A small image captioner, trained from scratch.
Model: encoder arch convnext_v2, encoder norm layernorm, encoder activation gelu, encoder depths [4, 4, 4], encoder widths [64, 128, 256], decoder width 320, decoder layers 6, decoder norm rmsnorm.
Rows from block 7 of the image encoder of a small image captioner, named by matrix and row number. Rows with one number belong to one neuron. Each number is 50 + 10 x the weight over its row's rms, rounded and kept within 0 to 99. All counts start at 0.
After each neuron's rows are labels from the 100 images, of 14976, where the neuron reaches its highest value: "top examples" is what is common among them. Only what is clearly more common there than usual is listed. The data: regions of photos with short descriptions (Visual Genome).
# fc1: MLP up (encoder.blocks.7.mlp.fc1.weight, 512x128), inputs 0-63
# fc2: MLP down (encoder.blocks.7.mlp.fc2.weight, 128x512, transposed), outputs 0-63

fc1.440:50 50 56 63 50 60 50 50 50 50 27 57 50 57 63 55 50 50 50 62 55 50 35 45 50 50 73 43 46 47 31 50 25 60 56 47 63 63 55 45 44 59 33 37 50 42 50 50 56 39 50 50 63 56 50 31 45 50 66 50 54 42 65 50
fc2.440:52 60 62 76 50 51 50 68 32 51 50 41 50 42 54 50 63 44 50 39 50 55 50 50 42 58 26 50 50 65 60 37 79 50 50 39 50 50 50 35 53 36 30 50 57 46 56 68 72 50 56 53 50 53 23 67 50 50 36 44 50 50 50 50
top examples: text has "man"

fc1.387:50 35 50 50 61 65 50 42 44 38 35 50 48 50 47 51 48 50 62 60 63 50 33 49 50 50 64 55 50 39 50 56 50 48 38 50 50 46 21 62 50 54 54 52 50 50 25 50 64 52 57 29 50 50 48 69 62 60 47 71 50 51 50 50
fc2.387:37 46 50 50 48 50 60 73 47 58 51 62 55 33 34 53 52 58 51 49 52 50 50 41 65 47 57 53 50 57 58 50 50 50 50 61 46 54 59 31 57 50 42 63 50 63 45 51 53 50 65 39 73 50 50 69 50 36 51 52 36 66 50 39
top examples: text has "man"

fc1.386:45 46 51 50 32 52 50 32 29 35 41 24 40 33 50 50 65 51 53 50 36 50 50 37 37 50 52 50 47 50 52 58 65 50 61 38 52 40 55 53 50 61 50 42 70 50 37 50 44 50 50 46 50 41 46 50 44 60 40 33 56 50 50 50
fc2.386:53 35 50 50 61 45 50 54 52 40 46 50 67 39 31 53 50 66 43 67 63 51 50 50 55 48 50 38 50 61 40 50 66 57 50 50 27 55 66 38 50 50 53 36 47 51 68 50 50 50 50 42 50 52 42 50 61 54 39 50 50 58 18 47
top examples: text has "white"

fc1.462:47 55 45 50 50 50 69 50 28 52 60 44 50 57 36 31 32 50 50 41 39 50 50 57 40 71 71 50 44 42 36 26 50 47 60 43 61 52 27 59 71 57 50 50 50 50 48 50 65 50 51 52 53 50 50 44 53 68 76 50 54 25 55 50
fc2.462:47 50 64 36 77 50 43 50 50 50 38 58 51 38 37 59 50 59 60 74 50 44 50 59 64 50 50 58 40 45 64 58 54 34 57 50 36 45 50 42 50 54 50 36 50 50 50 33 67 48 24 62 50 42 62 50 29 50 35 33 50 37 65 50
top examples: text has "man"

fc1.463:33 45 78 50 47 46 62 50 50 52 60 50 44 49 49 50 50 44 42 63 47 50 45 67 61 45 71 64 50 35 60 39 47 56 31 50 69 37 54 37 50 55 28 50 43 50 42 56 70 60 50 49 51 50 50 63 50 33 55 50 58 37 55 56
fc2.463:39 50 36 62 50 50 60 25 41 50 41 50 48 39 62 50 50 71 50 47 67 50 50 62 59 49 38 50 72 50 37 50 50 50 60 60 50 50 50 45 41 66 47 49 61 39 50 29 43 35 46 50 50 42 43 59 69 30 38 49 50 50 50 42
top examples: text has "man"

fc1.478:51 55 50 38 50 47 54 55 47 43 39 46 50 60 53 43 50 50 43 58 50 51 50 65 36 45 46 48 53 50 50 50 47 36 59 50 40 50 60 57 64 50 59 74 48 69 74 50 39 66 41 50 38 46 50 50 16 55 49 50 38 36 50 67
fc2.478:82 50 56 53 58 42 48 26 47 50 50 56 61 52 50 62 39 59 41 57 56 27 57 50 54 47 51 39 33 89 58 58 55 63 53 45 48 55 57 48 62 60 58 50 73 63 50 50 38 50 48 59 37 33 50 33 71 50 41 50 50 40 52 48
top examples: text has "elephant"

fc1.71:51 50 50 50 50 50 60 52 68 50 40 50 39 60 44 55 60 54 50 75 44 40 52 40 35 54 62 52 30 50 46 50 67 48 48 63 50 39 50 50 67 55 67 53 50 46 50 62 50 39 70 37 41 31 50 50 51 64 50 31 55 50 50 22
fc2.71:50 45 47 35 54 56 57 50 37 45 47 75 50 50 60 39 36 47 44 50 50 41 32 71 64 50 45 62 50 58 27 58 50 50 63 43 50 50 60 64 50 51 50 47 69 50 53 50 53 53 50 43 62 50 50 63 44 50 50 60 66 43 50 55
top examples: text has "man"

fc1.265:45 26 50 50 50 50 50 56 40 51 69 50 50 45 42 38 48 55 50 68 50 47 45 50 50 50 50 39 46 43 67 45 53 50 34 50 64 50 60 26 44 50 57 98 37 50 50 65 40 50 50 62 56 63 52 39 44 40 50 55 50 72 43 48
fc2.265:50 32 38 07 50 50 61 50 48 50 53 59 54 50 53 31 28 59 55 50 50 65 56 57 67 65 50 50 50 50 50 36 52 50 63 49 59 50 50 50 56 43 50 41 50 54 64 54 50 48 55 44 71 50 50 57 49 29 28 50 62 50 44 63
top examples: text has "red"

fc1.254:60 50 59 45 52 50 38 50 55 53 30 50 55 50 37 50 50 38 51 49 51 62 50 46 50 50 50 50 50 50 54 50 43 50 76 38 46 49 69 50 54 62 50 56 44 63 70 50 33 50 52 58 50 50 39 69 17 50 64 50 48 50 35 60
fc2.254:50 56 50 52 31 54 56 50 50 37 34 50 38 50 57 58 50 47 64 52 39 49 38 28 59 41 44 50 62 62 45 31 50 50 61 50 50 50 60 69 50 56 51 58 24 18 48 50 46 63 50 44 61 64 57 41 39 51 40 50 65 69 34 49
top examples: text has "horse"

fc1.226:72 60 25 50 50 48 58 39 50 55 28 41 50 70 51 51 36 59 52 33 49 58 50 55 50 47 48 41 50 60 47 50 50 40 59 53 50 64 50 40 56 50 50 55 34 46 40 58 50 48 39 43 50 50 49 35 50 44 62 54 72 50 59 62
fc2.226:77 64 43 47 48 67 53 56 39 50 50 50 42 57 39 40 50 58 51 73 50 50 50 54 43 50 48 35 30 50 50 50 50 54 51 62 48 51 63 50 53 50 62 50 28 50 45 60 50 67 30 50 49 46 51 54 50 49 26 47 50 60 60 33
top examples: text has "man"

fc1.260:58 60 61 43 50 52 50 44 63 52 56 39 55 50 43 54 50 51 41 50 32 50 50 47 29 31 47 50 62 59 50 57 71 37 50 50 50 40 50 52 55 31 50 73 53 50 67 66 54 53 50 53 46 50 48 41 50 50 69 76 36 26 36 53
fc2.260:50 40 50 52 77 41 50 40 53 49 50 40 45 16 47 37 36 50 45 50 50 47 64 50 44 64 60 49 41 62 55 50 50 50 50 41 50 56 50 50 81 52 32 66 50 41 58 40 65 40 50 16 57 36 50 36 69 59 56 52 60 22 50 39
top examples: text has "train"

fc1.101:31 49 47 50 33 47 59 52 50 42 47 38 41 59 30 42 50 57 39 50 33 50 50 67 50 54 62 61 75 43 15 50 33 50 50 61 56 40 50 58 50 59 42 50 38 50 49 50 45 68 50 66 43 50 50 36 27 59 50 50 62 50 50 50
fc2.101:41 54 33 50 50 42 36 50 50 46 50 50 50 62 50 48 27 49 49 70 50 61 39 40 51 50 55 42 64 27 63 49 36 46 50 41 50 50 50 50 50 36 63 50 66 42 52 50 50 75 47 45 54 66 46 50 29 43 56 39 50 50 50 30
top examples: text has "man"

fc1.294:57 60 43 45 50 56 52 45 55 50 50 51 70 50 72 49 35 39 50 26 52 50 35 50 50 50 50 35 71 50 57 35 43 40 53 45 51 50 50 27 50 51 50 31 21 48 44 52 52 62 62 58 46 47 32 34 35 49 36 50 50 50 64 49
fc2.294:70 42 42 44 49 60 41 50 51 61 50 50 50 50 50 50 63 36 51 35 50 50 50 50 69 42 50 55 50 50 50 50 45 65 52 61 50 50 50 38 50 50 58 34 57 50 50 35 40 44 50 50 50 50 36 67 42 50 50 43 50 50 62 40
top examples: text has "red"