Rows from block 8 of the image encoder of a small image captioner, named by matrix and row number. Rows with one number belong to one neuron. Each number is 500 + 40 x the weight over its row's rms, rounded and kept within 0 to 999. All counts start at 0. Numbers have three digits each. After the name is the row's rms in percent of the matrix's.
After each neuron's rows are labels from the 100 images, of 14976, where the neuron reaches its highest value: "colour at peak" is the nearest of a few named colours to the mean colour under the peak. Only what is clearly more common there than usual is listed. The data: regions of photos with short descriptions (Visual Genome). In brackets: how many of the 100.
# fc1: MLP up (encoder.blocks.8.mlp.fc1.weight, 1024x256), inputs 172-255
# fc2: MLP down (encoder.blocks.8.mlp.fc2.weight, 256x1024, transposed), outputs 172-255

fc1.191 100:479500495500500566500500401493526569500493515474467462553538360550500444500500522515377525500500525522499529467546556516507568406518461440405500500564470500486500449542479533500454523500500500563508524508500487500500483415500500500500473550557482384502
fc2.191 115:500527504427522538451535515542591443463503500442423471543508498500515500466500493494580432547473533497503478500582447412573475500525447478491509605535541500547500500474543477566451500500531500546500500470467463542537496607446508500500480500460500484445
colour at peak: orange (31)

fc1.272 098:457571547500492511444500488549547560526500505500560583585500485500500509500527534562500500500501464458462405556538498500437554500500549492519475408442485571564500581430500500543470489500486450413565473500500525463520519500500461445500549444503500500525
fc2.272 092:500485543425553517545497460500515509552551493500478500500507500440544485439449534459435500503500571500502520493522500500517449478546378487485500485494500533500500500536514500397500500460487500551538527499491453545500500489447524493466559499624489443508
colour at peak: black (28)

fc1.516 096:489500555589497551535487537519565504491491428500536464430500506480541469524500500500490465524500500500521500480471500500528500463500539392500494500553500500500460500424429500455500552500541500500501500500496555551500500475497500554500512476472500546533
fc2.516 097:436460466521500500499435500518500500406530622500543588475487500500514437486500496500500548500492541499500402521500561485418497459422448440469534500570531500514500441500517500498509500439500559563583500500500474599500533500500500570468600498500447496500
colour at peak: black (28)

fc1.640 098:375543431445500460450478500592459598500519500443562387460477436503439500545513542500500500500470478395500513500491558494546432472461500511534500500490478500477564428555485506481522543542441493540504550470484473546541500500496500559503470500531500501531
fc2.640 112:491498543483378448462469526500500500500467513539500500524478500557500460500467541500581571479522500485461485482490500395540479483489561504537498448500500486535455570626494508443500563521472529438500500500450443372445500507519500446421538504510409500500
colour at peak: pink (27)

fc1.493 097:405514429549461500499421514495486499500500485537572500504500552521500533517500464440500500484576455463500538449500541500460556534513546478517603472500581500436500508500525459552596443447509500500430413493451500471508500505595434500461476529500500521500
fc2.493 094:477560500351484513428495500502500429463506511535567560500410438503500418424456500443504500452461500493500500500500482523468470500525500583500500556450500497469500512458477523445500497511547526500529500393534531519511500542567500500500559501492471500567
colour at peak: white (29)

fc1.145 108:502500435500500469500465526500494500479445546457500571500447461500482500500500500501505518468500500551479464402517500500500449500545560406500508417500493437500458499545579500501500520500466552500504480500399586549564500471502533522444518447500516516450
fc2.145 111:500500494544511517500468539500550550532475451467500434474528500459531484452558542556500481439514464430471500505439535453500586500500568526500511495585518486500547500520475526500500500518453500500468500535500500533626551500450497554500495568562500397486
colour at peak: pink (26)

fc1.513 095:473484500488462500500440509594529546437564488500494447500500500492528513500495500508417500567500497494553520500524498518500457501500500456542500499600506510432500414524561494544500490535470491534500500469500422500535527500482505444500470500500431500500
fc2.513 104:445566500500500485509503500500500520456500500500591463500528435517521564546504502456523534401500500634423561445500509500615508492483500520472463478500472506500494498418512500500500500535537523537500481500500500527593443505539500515463626605500462500549
colour at peak: pink (30)

fc1.219 110:586505364500497517572500500500500565536440456517555512500433484537515518469500480500500460493595465490500468515595494491468500463515537479420418468557500569500500537486500540500588449500525451500500500464475533509495530441547554500498500395528572500515
fc2.219 105:483500589436500552500525500500480482500608494480500598498500500475500451501394520500500504500571500454522515500429488534512446500434486522488500599535500452500503506494525500500470523500390566500553500469539512473587592513550520556497500500510457514500
colour at peak: brown (69)

fc1.345 094:500545527545447530500486477500500457611553539543557414500466500500500482489500502500500493525519500548513547503491545504500457520568546500424500459500532485482534445507500498451530514500500500500406553500455500469378554500492499533474521500546475387470
fc2.345 099:402500495577394483513500423386500500500517518495522500483550500587474546540461555570522441529542500584500500486570522468500500491520506419500500457540496500500443504460465553482490425500467511470532608478500418427500433500468500477456544508477500488523
colour at peak: brown (61)

fc1.667 108:646500509500500531466500466500523654501500477500515550509500501522464487500500501500500500508509508473478500500493501556526504565507500500500500492500500500500471540409481628500500500507500465559500538500500534383516500561448514407554500609413466525509
fc2.667 103:440504478471527399500500468500441434482544432502530574500517531424500494547426500456394505471500464558489530500491500500497517478475515465461479483434473402478527523500500500500500561546500551557600420525501483545500461500514466521424452532439480464551
colour at peak: black (36)

fc1.97 097:500454544514571500500523531541500500518495598540500500500553486492500500500461380500500524489545572500613500543496508513565546389518537468532500432502471500505556493500471471500507466516494498500500423476500500500569500421512470506485448492500500556552
fc2.97 091:500511460477507504500545536500390578503500558500503500466500500500519500597454500529500500549505436513526475535500569441558500500500571573500479549573521478500548348640500578500500500525456464469446500500500531505500468523500535500500500487545487484443
colour at peak: brown (60)

fc1.433 113:470493500478511582500473490500493509500500523500496457461449500515500463508563500441428487500449436500422489539507507449567500453562512506534403538466480484547459469592478376460526517525560490476500482507500500513515445496479510486493500460519522474463
fc2.433 108:489525500475545500534521500424546454451444558500491474419545530500500558578500554466566551511522497564504500500570515397499479500569500484506457515508512577488575500555500492511500416507594426492500492513500500481527500481500535451508468589389414500465
colour at peak: grey (72)

fc1.308 106:507520519602500456509516500427516501463503500589500500485500500500424558500500406500474495471461480475501600478506528500618500500500473500552565396480485433543518500454485500513495490500478422555592500500501492482511500512502500500512500470484609500469
fc2.308 099:521525516424419444538500487500500500493500500574485482485500436500500500449497452474513500453500514414500536494477524480500500440415474486534455528440534571500500500460500587460510500500432490524388515502538500577500500500444525522601500500500500500577
colour at peak: grey (67)

fc1.478 100:505546445500555425500529452554483500591494495500537466500515457457424494500561529500536465411503500500570516528450547461528579463457500500500533500447500560571500453500500552499500500536500533436500500521536528500561500504539500482440453459507500545500
fc2.478 100:500500443544490596500500500538472443500484462558500500486500433500511458500452504433460518578430547391491538477500500479458421500484500500529523500576500387507418500523525561497439500500464487428439500483469518558531458500478553516427500531500455465500
colour at peak: black (44)

fc1.706 098:500526458486455579497545444500500539501433500500429389500450458463500500585467460439500524512484559500500512532500500500500500500481482475475553520515500624434533428459485539509500485472523477477455500457492500440471451580453519518496579433544500564500
fc2.706 103:551496475590496500546463500500500500500500500552494502566520536609500500564557500530520553482500528558546500501505520515500491553425484500507491500419474551472558502494403500500500459553463582500500500532561363549570393516500540500566465566517451431500
colour at peak: brown (61)

fc1.622 089:464478500567550500500517521592518519509428500430525500500500500573503517513493500500525496492454554410464476514500540514429500503500507501499539476474499454500491516500547500528588516500602500500443581500496500535580500463468416598582562494459500438500
fc2.622 089:500542435500546395466548427500463503500500499500519542590527500537490485500495500539581490500500574500451438500500500473445506500488500500500500500500500431500500500500535459548500500500486473459492463496451500506500470424503404500569500474500500500500
colour at peak: black (28)

fc1.682 110:535500499491608421500544449575500505500510535526518500500378520439431500546500564505453500536561500530527472522502620500500463514575550563468500428548489417500500526497542591469447533559533520516539422514475540476557500500500385500498513500500433415478
fc2.682 110:490434500513501424500500500369514497472483527544500393500485514576503483602468431543500509500504552381487500427500451500540538531500515500560499500506573500480500519531500488527425512500487500505407437398500500468500500500500587524599500521556492500561
colour at peak: brown (60)

fc1.737 092:526542500513504493550491517531461500523458489534599468500500527564452500500518433473512515513471500500532550578527500475500453541500500500433505489569545488500500511506582500485556464500500497529477540500500500432467500500500500500509513498504500509473
fc2.737 103:557537525500500425500500500500486478395514579500500500470500523540500564518500491500514535466548466564481550500500530500439483500500455500500464412436517583500486487508490480500500532495581515466465500510458500517500500500557499479591526573459437527500
colour at peak: pink (38)

fc1.160 106:483565498500502500449393500528521500500524482477465500530513528488473500509491500446500500540437451581533500462417500517512500500421515461454500500500539538558500497486500500572534500504538500589523544526500558620508507493500490491484554541550507495500
fc2.160 108:476431480468500490504500555544428447500500461591500514596455498500514416480433430454500478548576500461559507580398500537497417548500479527533500493500428554500509471514448470500462476500500500532460500500500527524500500500500472512498463500540500491538
colour at peak: pink (28)

fc1.130 099:504502568500493525500593500510573475500575527473500500455432527539572516517549515463500523500492541567432524500472500500500584515500500586499500426474500514492424500522500522500441464428442500500517500500479512500557500500599447439540500500500500557431
fc2.130 107:550469527471549523500500500553467416542500492517516566492500490500514589500500437483555500466500456499479500500468481500500500520527388500500478517525571452434434474508500500452500500502433578516487580524520500516565391557568493500445588432500500516440
colour at peak: black (49)

fc1.765 090:500486500500575467500500500508500500502500548500509567511469515525525505424545576548479482500447464500526520496465500500416500548500500461483476500500489481433556475479565419589443550511495500485500500475544500510500475446500451500500519500500544500523
fc2.765 094:559516500558600411474500500570566500431500483534531562500500493566468449490429492500450500412591458455517537478500506500500500532506481465506544500557463508500500516500444440527500500454500500500428500557505524531523448505500423500554500559500551500409
colour at peak: white (31)

fc1.368 101:500434500499482500499516500469444516550493500565500538620534500500500500506500500432500432500538463458500529500574500468495500500525410451466448500522500471523571555500543563408500467497535371500482500496506500567560500519445528456497502565500467478500
fc2.368 099:500467500506500518419500488500478446500500500512485500500541520481527531579500534440545524464449482436595511486541500520521500446527461422480431571490443555500531552478409518492500498443500482511490541472465500500564547489500466508510500452503540500545
colour at peak: black (37)

fc1.384 086:504513501517500442593534413532506500504523500500535548450508500500500500543425588506528539500500500500426590398500613472516491500491500460500602461514510502500488500511525424475484452522466572532510464563450526500454500477585501492489499456428503447500
fc2.384 097:510535500500531548493500500481500355546524496523468477460500500480520378480500382479500466484500487446496437535471504500500500518496431476468517524582500569456511534500472513500500500541500403488497502501500525500500577452500535564518490500500569500500
colour at peak: white (36)

fc1.338 089:503590448491424500441500407500475610500493462467487471369425500500500555500466608500477500518467493452500500500500418500530572537500500500455500523500500530457439500500522500440484493549528546521579553532500500500461528567500500500531500500500464500400
fc2.338 095:474511500500490500533594500449471474488535481500500412535608487494446490462500488500500497497438500500500463509520442470527480508500511550465492517457499406442513519477543540529595542537501483500500486557500454500522484500549425430479500500482436602467
colour at peak: pink (26)

fc1.331 097:515516459538524522519452503500523500500500536558500500482487486469489527503450500458420473500500524533473511480504487500500587488532615510500509487500500500500500432523497404530523500539500405500500593425500402492488536500479500446503545533500500466500
fc2.331 093:500596608500500543500528578500468500474551500501524490413500464500568551499518523500437541500528537495456438500408482500568511448500517422438510500500500453500522500500552500496577500500500524500500514618500484500525539435445421501595559500598417543484
colour at peak: pink (26)

fc1.544 096:467500425500500595410461525627481479432601434491548500392540500585467518504500490537500407500453514500510500531500500528507500506500500498500540476424520514500500500473500500564500500619433451500484498509461485446500500548557500500500590500468500492500
fc2.544 114:526459500582538577503488526502449500401450500582589500493552500523482462506499529500559288563537520577536522513457500492565487458536486504532393500470500519500500500422459513464507473450461543477500500572418500500495500497586461508436478500500496500500
colour at peak: pink (33)

fc1.598 086:500417537491500500526406459500500479564500517426500496500409503467471509470482521500500597456447455500377500547411496499493497443422500470469502531449500531467500505500500492489556585529537500570500568462509621470500404459531545435500595500500543500482
fc2.598 092:500441500473556500500500479500498460416449548552560480479545506500500501500533500500500526480521454546514500500500500500490424457532428433470432518414532512498500500595510477488435504500468441520521500500518500558535501500532486562469473531510487500551
colour at peak: pink (26)

fc1.430 094:443526470500549556500500495536583488513500527468500500500476500500544568465380500500561500530487469500500515475507500411505451500413505490500500536415500437500520500500460500500564573450526456535471500464500500484453408502467500594500498500561507549500
fc2.430 090:500458536544510465555382542496423455500500543500493500473562500512500395527528458500574500500566528558500500564500501500497500499564500581582500427500483478500510500517500459565511559495487500505594467555549514500443511475500513500532500500521436493484
colour at peak: black (42)

fc1.136 094:422455500500500463466487538510475511572500554500493500500605584502500523468576451450476500500499445500490544500428500500500501500500531527491498500500501500492522536500500468587525503500462488500500562500500579500500522455500485539484458507453511500500
fc2.136 101:500500614500579549408500534597496523500551500500531500507482500531434380552492458550587500500563579555519484499462520493486500357560492503393488500452525425558515500516500516467419419500500500538399500513458578476511530537520513500500474513510509438436
colour at peak: pink (31)

fc1.204 089:500548512490500482500500500500500526498472502440462500535500554572448460500522500521500500562500423500483500500472500477570522517426536500481585524451500620500446500476496585500487500512498500483493500528513478500500500500500451492500400519500518515500
fc2.204 084:500500493473500429500501524461456546500521500476513518493432502511469424500459467534489454468539589500527491500500500487516565423500500578500500500483553500500539500500578469507452450500500468427410534484463594500500495540538501476509500500500500539538
colour at peak: pink (28)

fc1.84 110:493534504529500500500493473464506412402531456446565500536500422500500500507493497414499520506507512500438408536500535485435440498500421437500527462502539540500500487432514500500500488537537539515524459468500534500614498413496483434500530533485513500498
fc2.84 110:486563500523495474482559500472500461500500500500521507438500500549439396530494455459515519500500500500576516493500404501439479500500536475449530482517585559449453493500580529426518495500542500538500559500484460401505500497469515547540500444499521424532
colour at peak: white (26)

fc1.621 093:522433500453499500463350526501500537500527506470475500520578526501500500500522501564500390476500500469500525500500509492551493500422441521500500437500500511521522500500498433563500595500504500484583529522503465500467432500500517500493500516500508523500
fc2.621 098:520449394485506500453548546500511470500518548451526474480500496514509462500500570500448493525486457585486501500500500476500440451523500482443501437500618498443538500476500557483501529500500486500514478504428543558496500574500457500559453541521550492500
colour at peak: pink (26)

fc1.599 097:558528500474546485541448500565581508500599476533481500519534438500521452452512453468458500606500500500443485504500510537547519443500500500445500500534497450462471500500478563489583458539460444477500500485500538507530500560500431536500472500469502504486
fc2.599 109:444500500524500484500584500506500500500500559465508500500554503500479475500526500479500480486500570525434558557500568500490488532536500500500482500474500500505500496539550381565500422537501500500508610500562458500459422512500588460550548472488512514573
colour at peak: brown (70)

fc1.460 108:414500500459413500441505525477449501500463481566543494522560442500500500500535488455490522510446441500571572557513475500500449484561525500482609500500478500488458482554500427549500408478488512539502500502541458500544517496552486500522500500500508423481
fc2.460 106:500577547515500447494500523503533500500504491535541447415590500498472493466500485500524500610506490486536453569500542500500490518567516505500520531500500428500515540564491601485502558534453571500514500515500516532458500511539500500563500500400510443472
colour at peak: pink (25)

fc1.222 104:488420500516534564605572424450500530541500408470500438500536515500500490436501500464527519497500548500500582500450500463504574500465428488500532504560512500549502500500561500536440500455500505484535479420500500538560530391505532412500477500529507520490
fc2.222 099:500495500500456515489569500500570500552591500536448492606455403500494533500489484564433500500500500475482450461500500500454500549472482479543517533443480473558500520519530500423500467487524500500472516549473500605500500500500415567529500500556533500500
colour at peak: pink (25)

fc1.612 087:380500445490531543495494500502500424456511469503500500480500513492497500609483500500522478500500514508547500483500601553593500500454458500500500500462451500500567500562471458500478467566530510500490455564438468486502509530500500500487498510395530500477
fc2.612 091:500495546500500538500523486543500500500441468500577511574526555500475570500515550500504500500489500453480447500505503500500500538500478500500550557500513467446447500500520500546406435513592516475444500548440615500500509554507407530500485565500500477537
colour at peak: pink (27)

fc1.552 100:500500568626445492594540500500526544364509527513543505508500500449572477560473478455463581500500490500463481548525450500530557500500535504565482459392500500578525473500506529500440500448515527535462568500513509454536500499505417554491500500462564454542
fc2.552 103:379449554500522527500517501500462488500500465448488430573451500500500454554547419477500500513500507503520496527500537500501508512435500561500471498538550570476557500466500611468500500467486445541436486474498500500500503470475519534461497500522417500567
colour at peak: grey (68)

fc1.168 104:501442406516500500549500595500542500549500475500515518500500602500418500577501480500500500541500516395452537500570477456576487474500500500469522500588535479512566461502496466500539500500483500476500498500500500475500500537413479500542564532432491500496
fc2.168 112:471470401475527550487500575513599486500500460464500500539495552580557525494511475537500500422543479519493500609533500558500466500545507365525556527496507508500540494504500516451500500468482500563442514483515500492498500515541390500500518459499500534576
colour at peak: black (33)

fc1.387 106:514486524462589503500460490500500500514562497453524423435502454500475500500500468517500529500500500500495500477492500605603443521500502500491500466459507497450538394500546458433470525558581500500467500500443500500515499500468454460567500522459526500534
fc2.387 108:453500500500457481524591553527434452470500500500530533485516500500567485443457553474467526570580464500500487500509500614638460442500489501473500500521401500500510494611436466468525500512508524502593508447500505512500505500549447559444500500500468500583
colour at peak: white (32); pink (31)

fc1.26 099:505500442512565570479506505500500528500532525495500500500500541500574426479500526500500502500461500500496498500500500500500468500500500387500570441500527500498525500500459541537497431522469500500565500500587500490500500500500500502502432533500500500515
fc2.26 107:500450508500500500479500500500584463547500538500505469436577460539418519475500553553524500512536481474498532500500500500500479424500518580500556519463508500500500471500500566423516500538500437497500491500530623528544439507543515477472486500500492582500
colour at peak: white (27)

fc1.171 096:463500500436553425428608500568430500499500472572630500500542544550500453500500574408477556434489500565466430500500510482500455472531500536489466500448481476585500552566501517460470416539533408537500437500522500500500500500519569528574437524522513500481
fc2.171 102:514500519562500493509470500437500445500499461500489436500436549520500500448438528476507394563552463550500443500500527457476485530534501454540500424535486523461500617566426546500544500500532500397500440481500500500484500486590512425472500500500500500435
colour at peak: black (35)

fc1.333 112:533587500529513562552562500524445483558531491500578499510502524500500500467460500496527416436450500500500500500443524441500497443488474550500500500570500500472500517500484570486530500483500576476526452483522500500500542561461474460480489543590373451441
fc2.333 106:564449500510549525515500451543500500500500473474498500486441500461519474450524549529500500534464435441396562500496553529500434503447497508438446494544500489500554500448500477454534500500531507566480500482500500500427428436578500575415505505500419500494
colour at peak: black (48)

fc1.318 121:507500441499477470583479523491500500539500500484500485474401516500480500500467500501500406473500500500529389500500542500477500462428545500393463457500525450500496500454471470500500488493560500500477397500500500500514540457480468462500604496500471516511
fc2.318 122:462539435430510500500495490581612506487501590557586523555566543511500416505431500455500529471500513522500487497500435575516425468556528500540500510489534546486502500524500500497442556528477452475538500555538518513490500551500529536453506500429472393500
colour at peak: brown (61)

fc1.119 124:500524491533512450483416500481527508491395500500543457487477546555521480451547552487500500551573533514517485615452557500533541471504556469505478500487577502500479598500567420406447500505563500500531455529572500474500500511525481487500530491492451532476
fc2.119 115:500500475513581500500484545527548524417500472500500500585563439520544500456567486468499453433502464500459429525517466429546538566468500466500516465500500421500500566572569416482500455500493445500587500454500569549500465570500565426500562500475529440500
colour at peak: pink (25)

fc1.756 103:510504550546500413432471461413549608446483512575500468511570524565500526425463559500500529500476443500430483557483455500440512500496500412462469500489500454490526408500566536616467476500454493479478568500445500500458500500505532492500449500444527500500
fc2.756 109:500445481487496564515494500421500473500469535528500497500479405416461508514449550468451502500490500560438500532562551461517500448568500489526519500466573546529443440406500500441441566475558500500494486500411500447525500445523462459458442553551457464570
colour at peak: black (62)

fc1.50 099:470503500485500469476514523500446437521456488500602459571489523500500426500529540530401500617510467455507500519558565398531552523478431500500567453516463497502500573500395446500505500500500463466536594500485375413500465492545526500520543538559500500500
fc2.50 103:468503521500500506500446544460518442597452614501493541455579500478500500500502561457500489437553563500532500461484500525457500482517425500500500434531474500553492483512500463538438552500580575479500572467388602500503500500486500500495500500383500437500
colour at peak: white (30)

fc1.247 101:500579534532500500500518546544530439420485565500500516471468500500434527586500467500550500500560500512484463500585532525518500500487469465426593542500499444500500471500500455566444500500500504570447522500491521500500464458500561479568500580500513431469
fc2.247 097:560413521521544500419556505442497475500488503459500500472476500538500443512510513516554500517506505523566485556500451533416500506435412500521500500500542533510507469446500516516425531500592500500488500454456505472553500453590534460500550494491425500500
colour at peak: pink (27)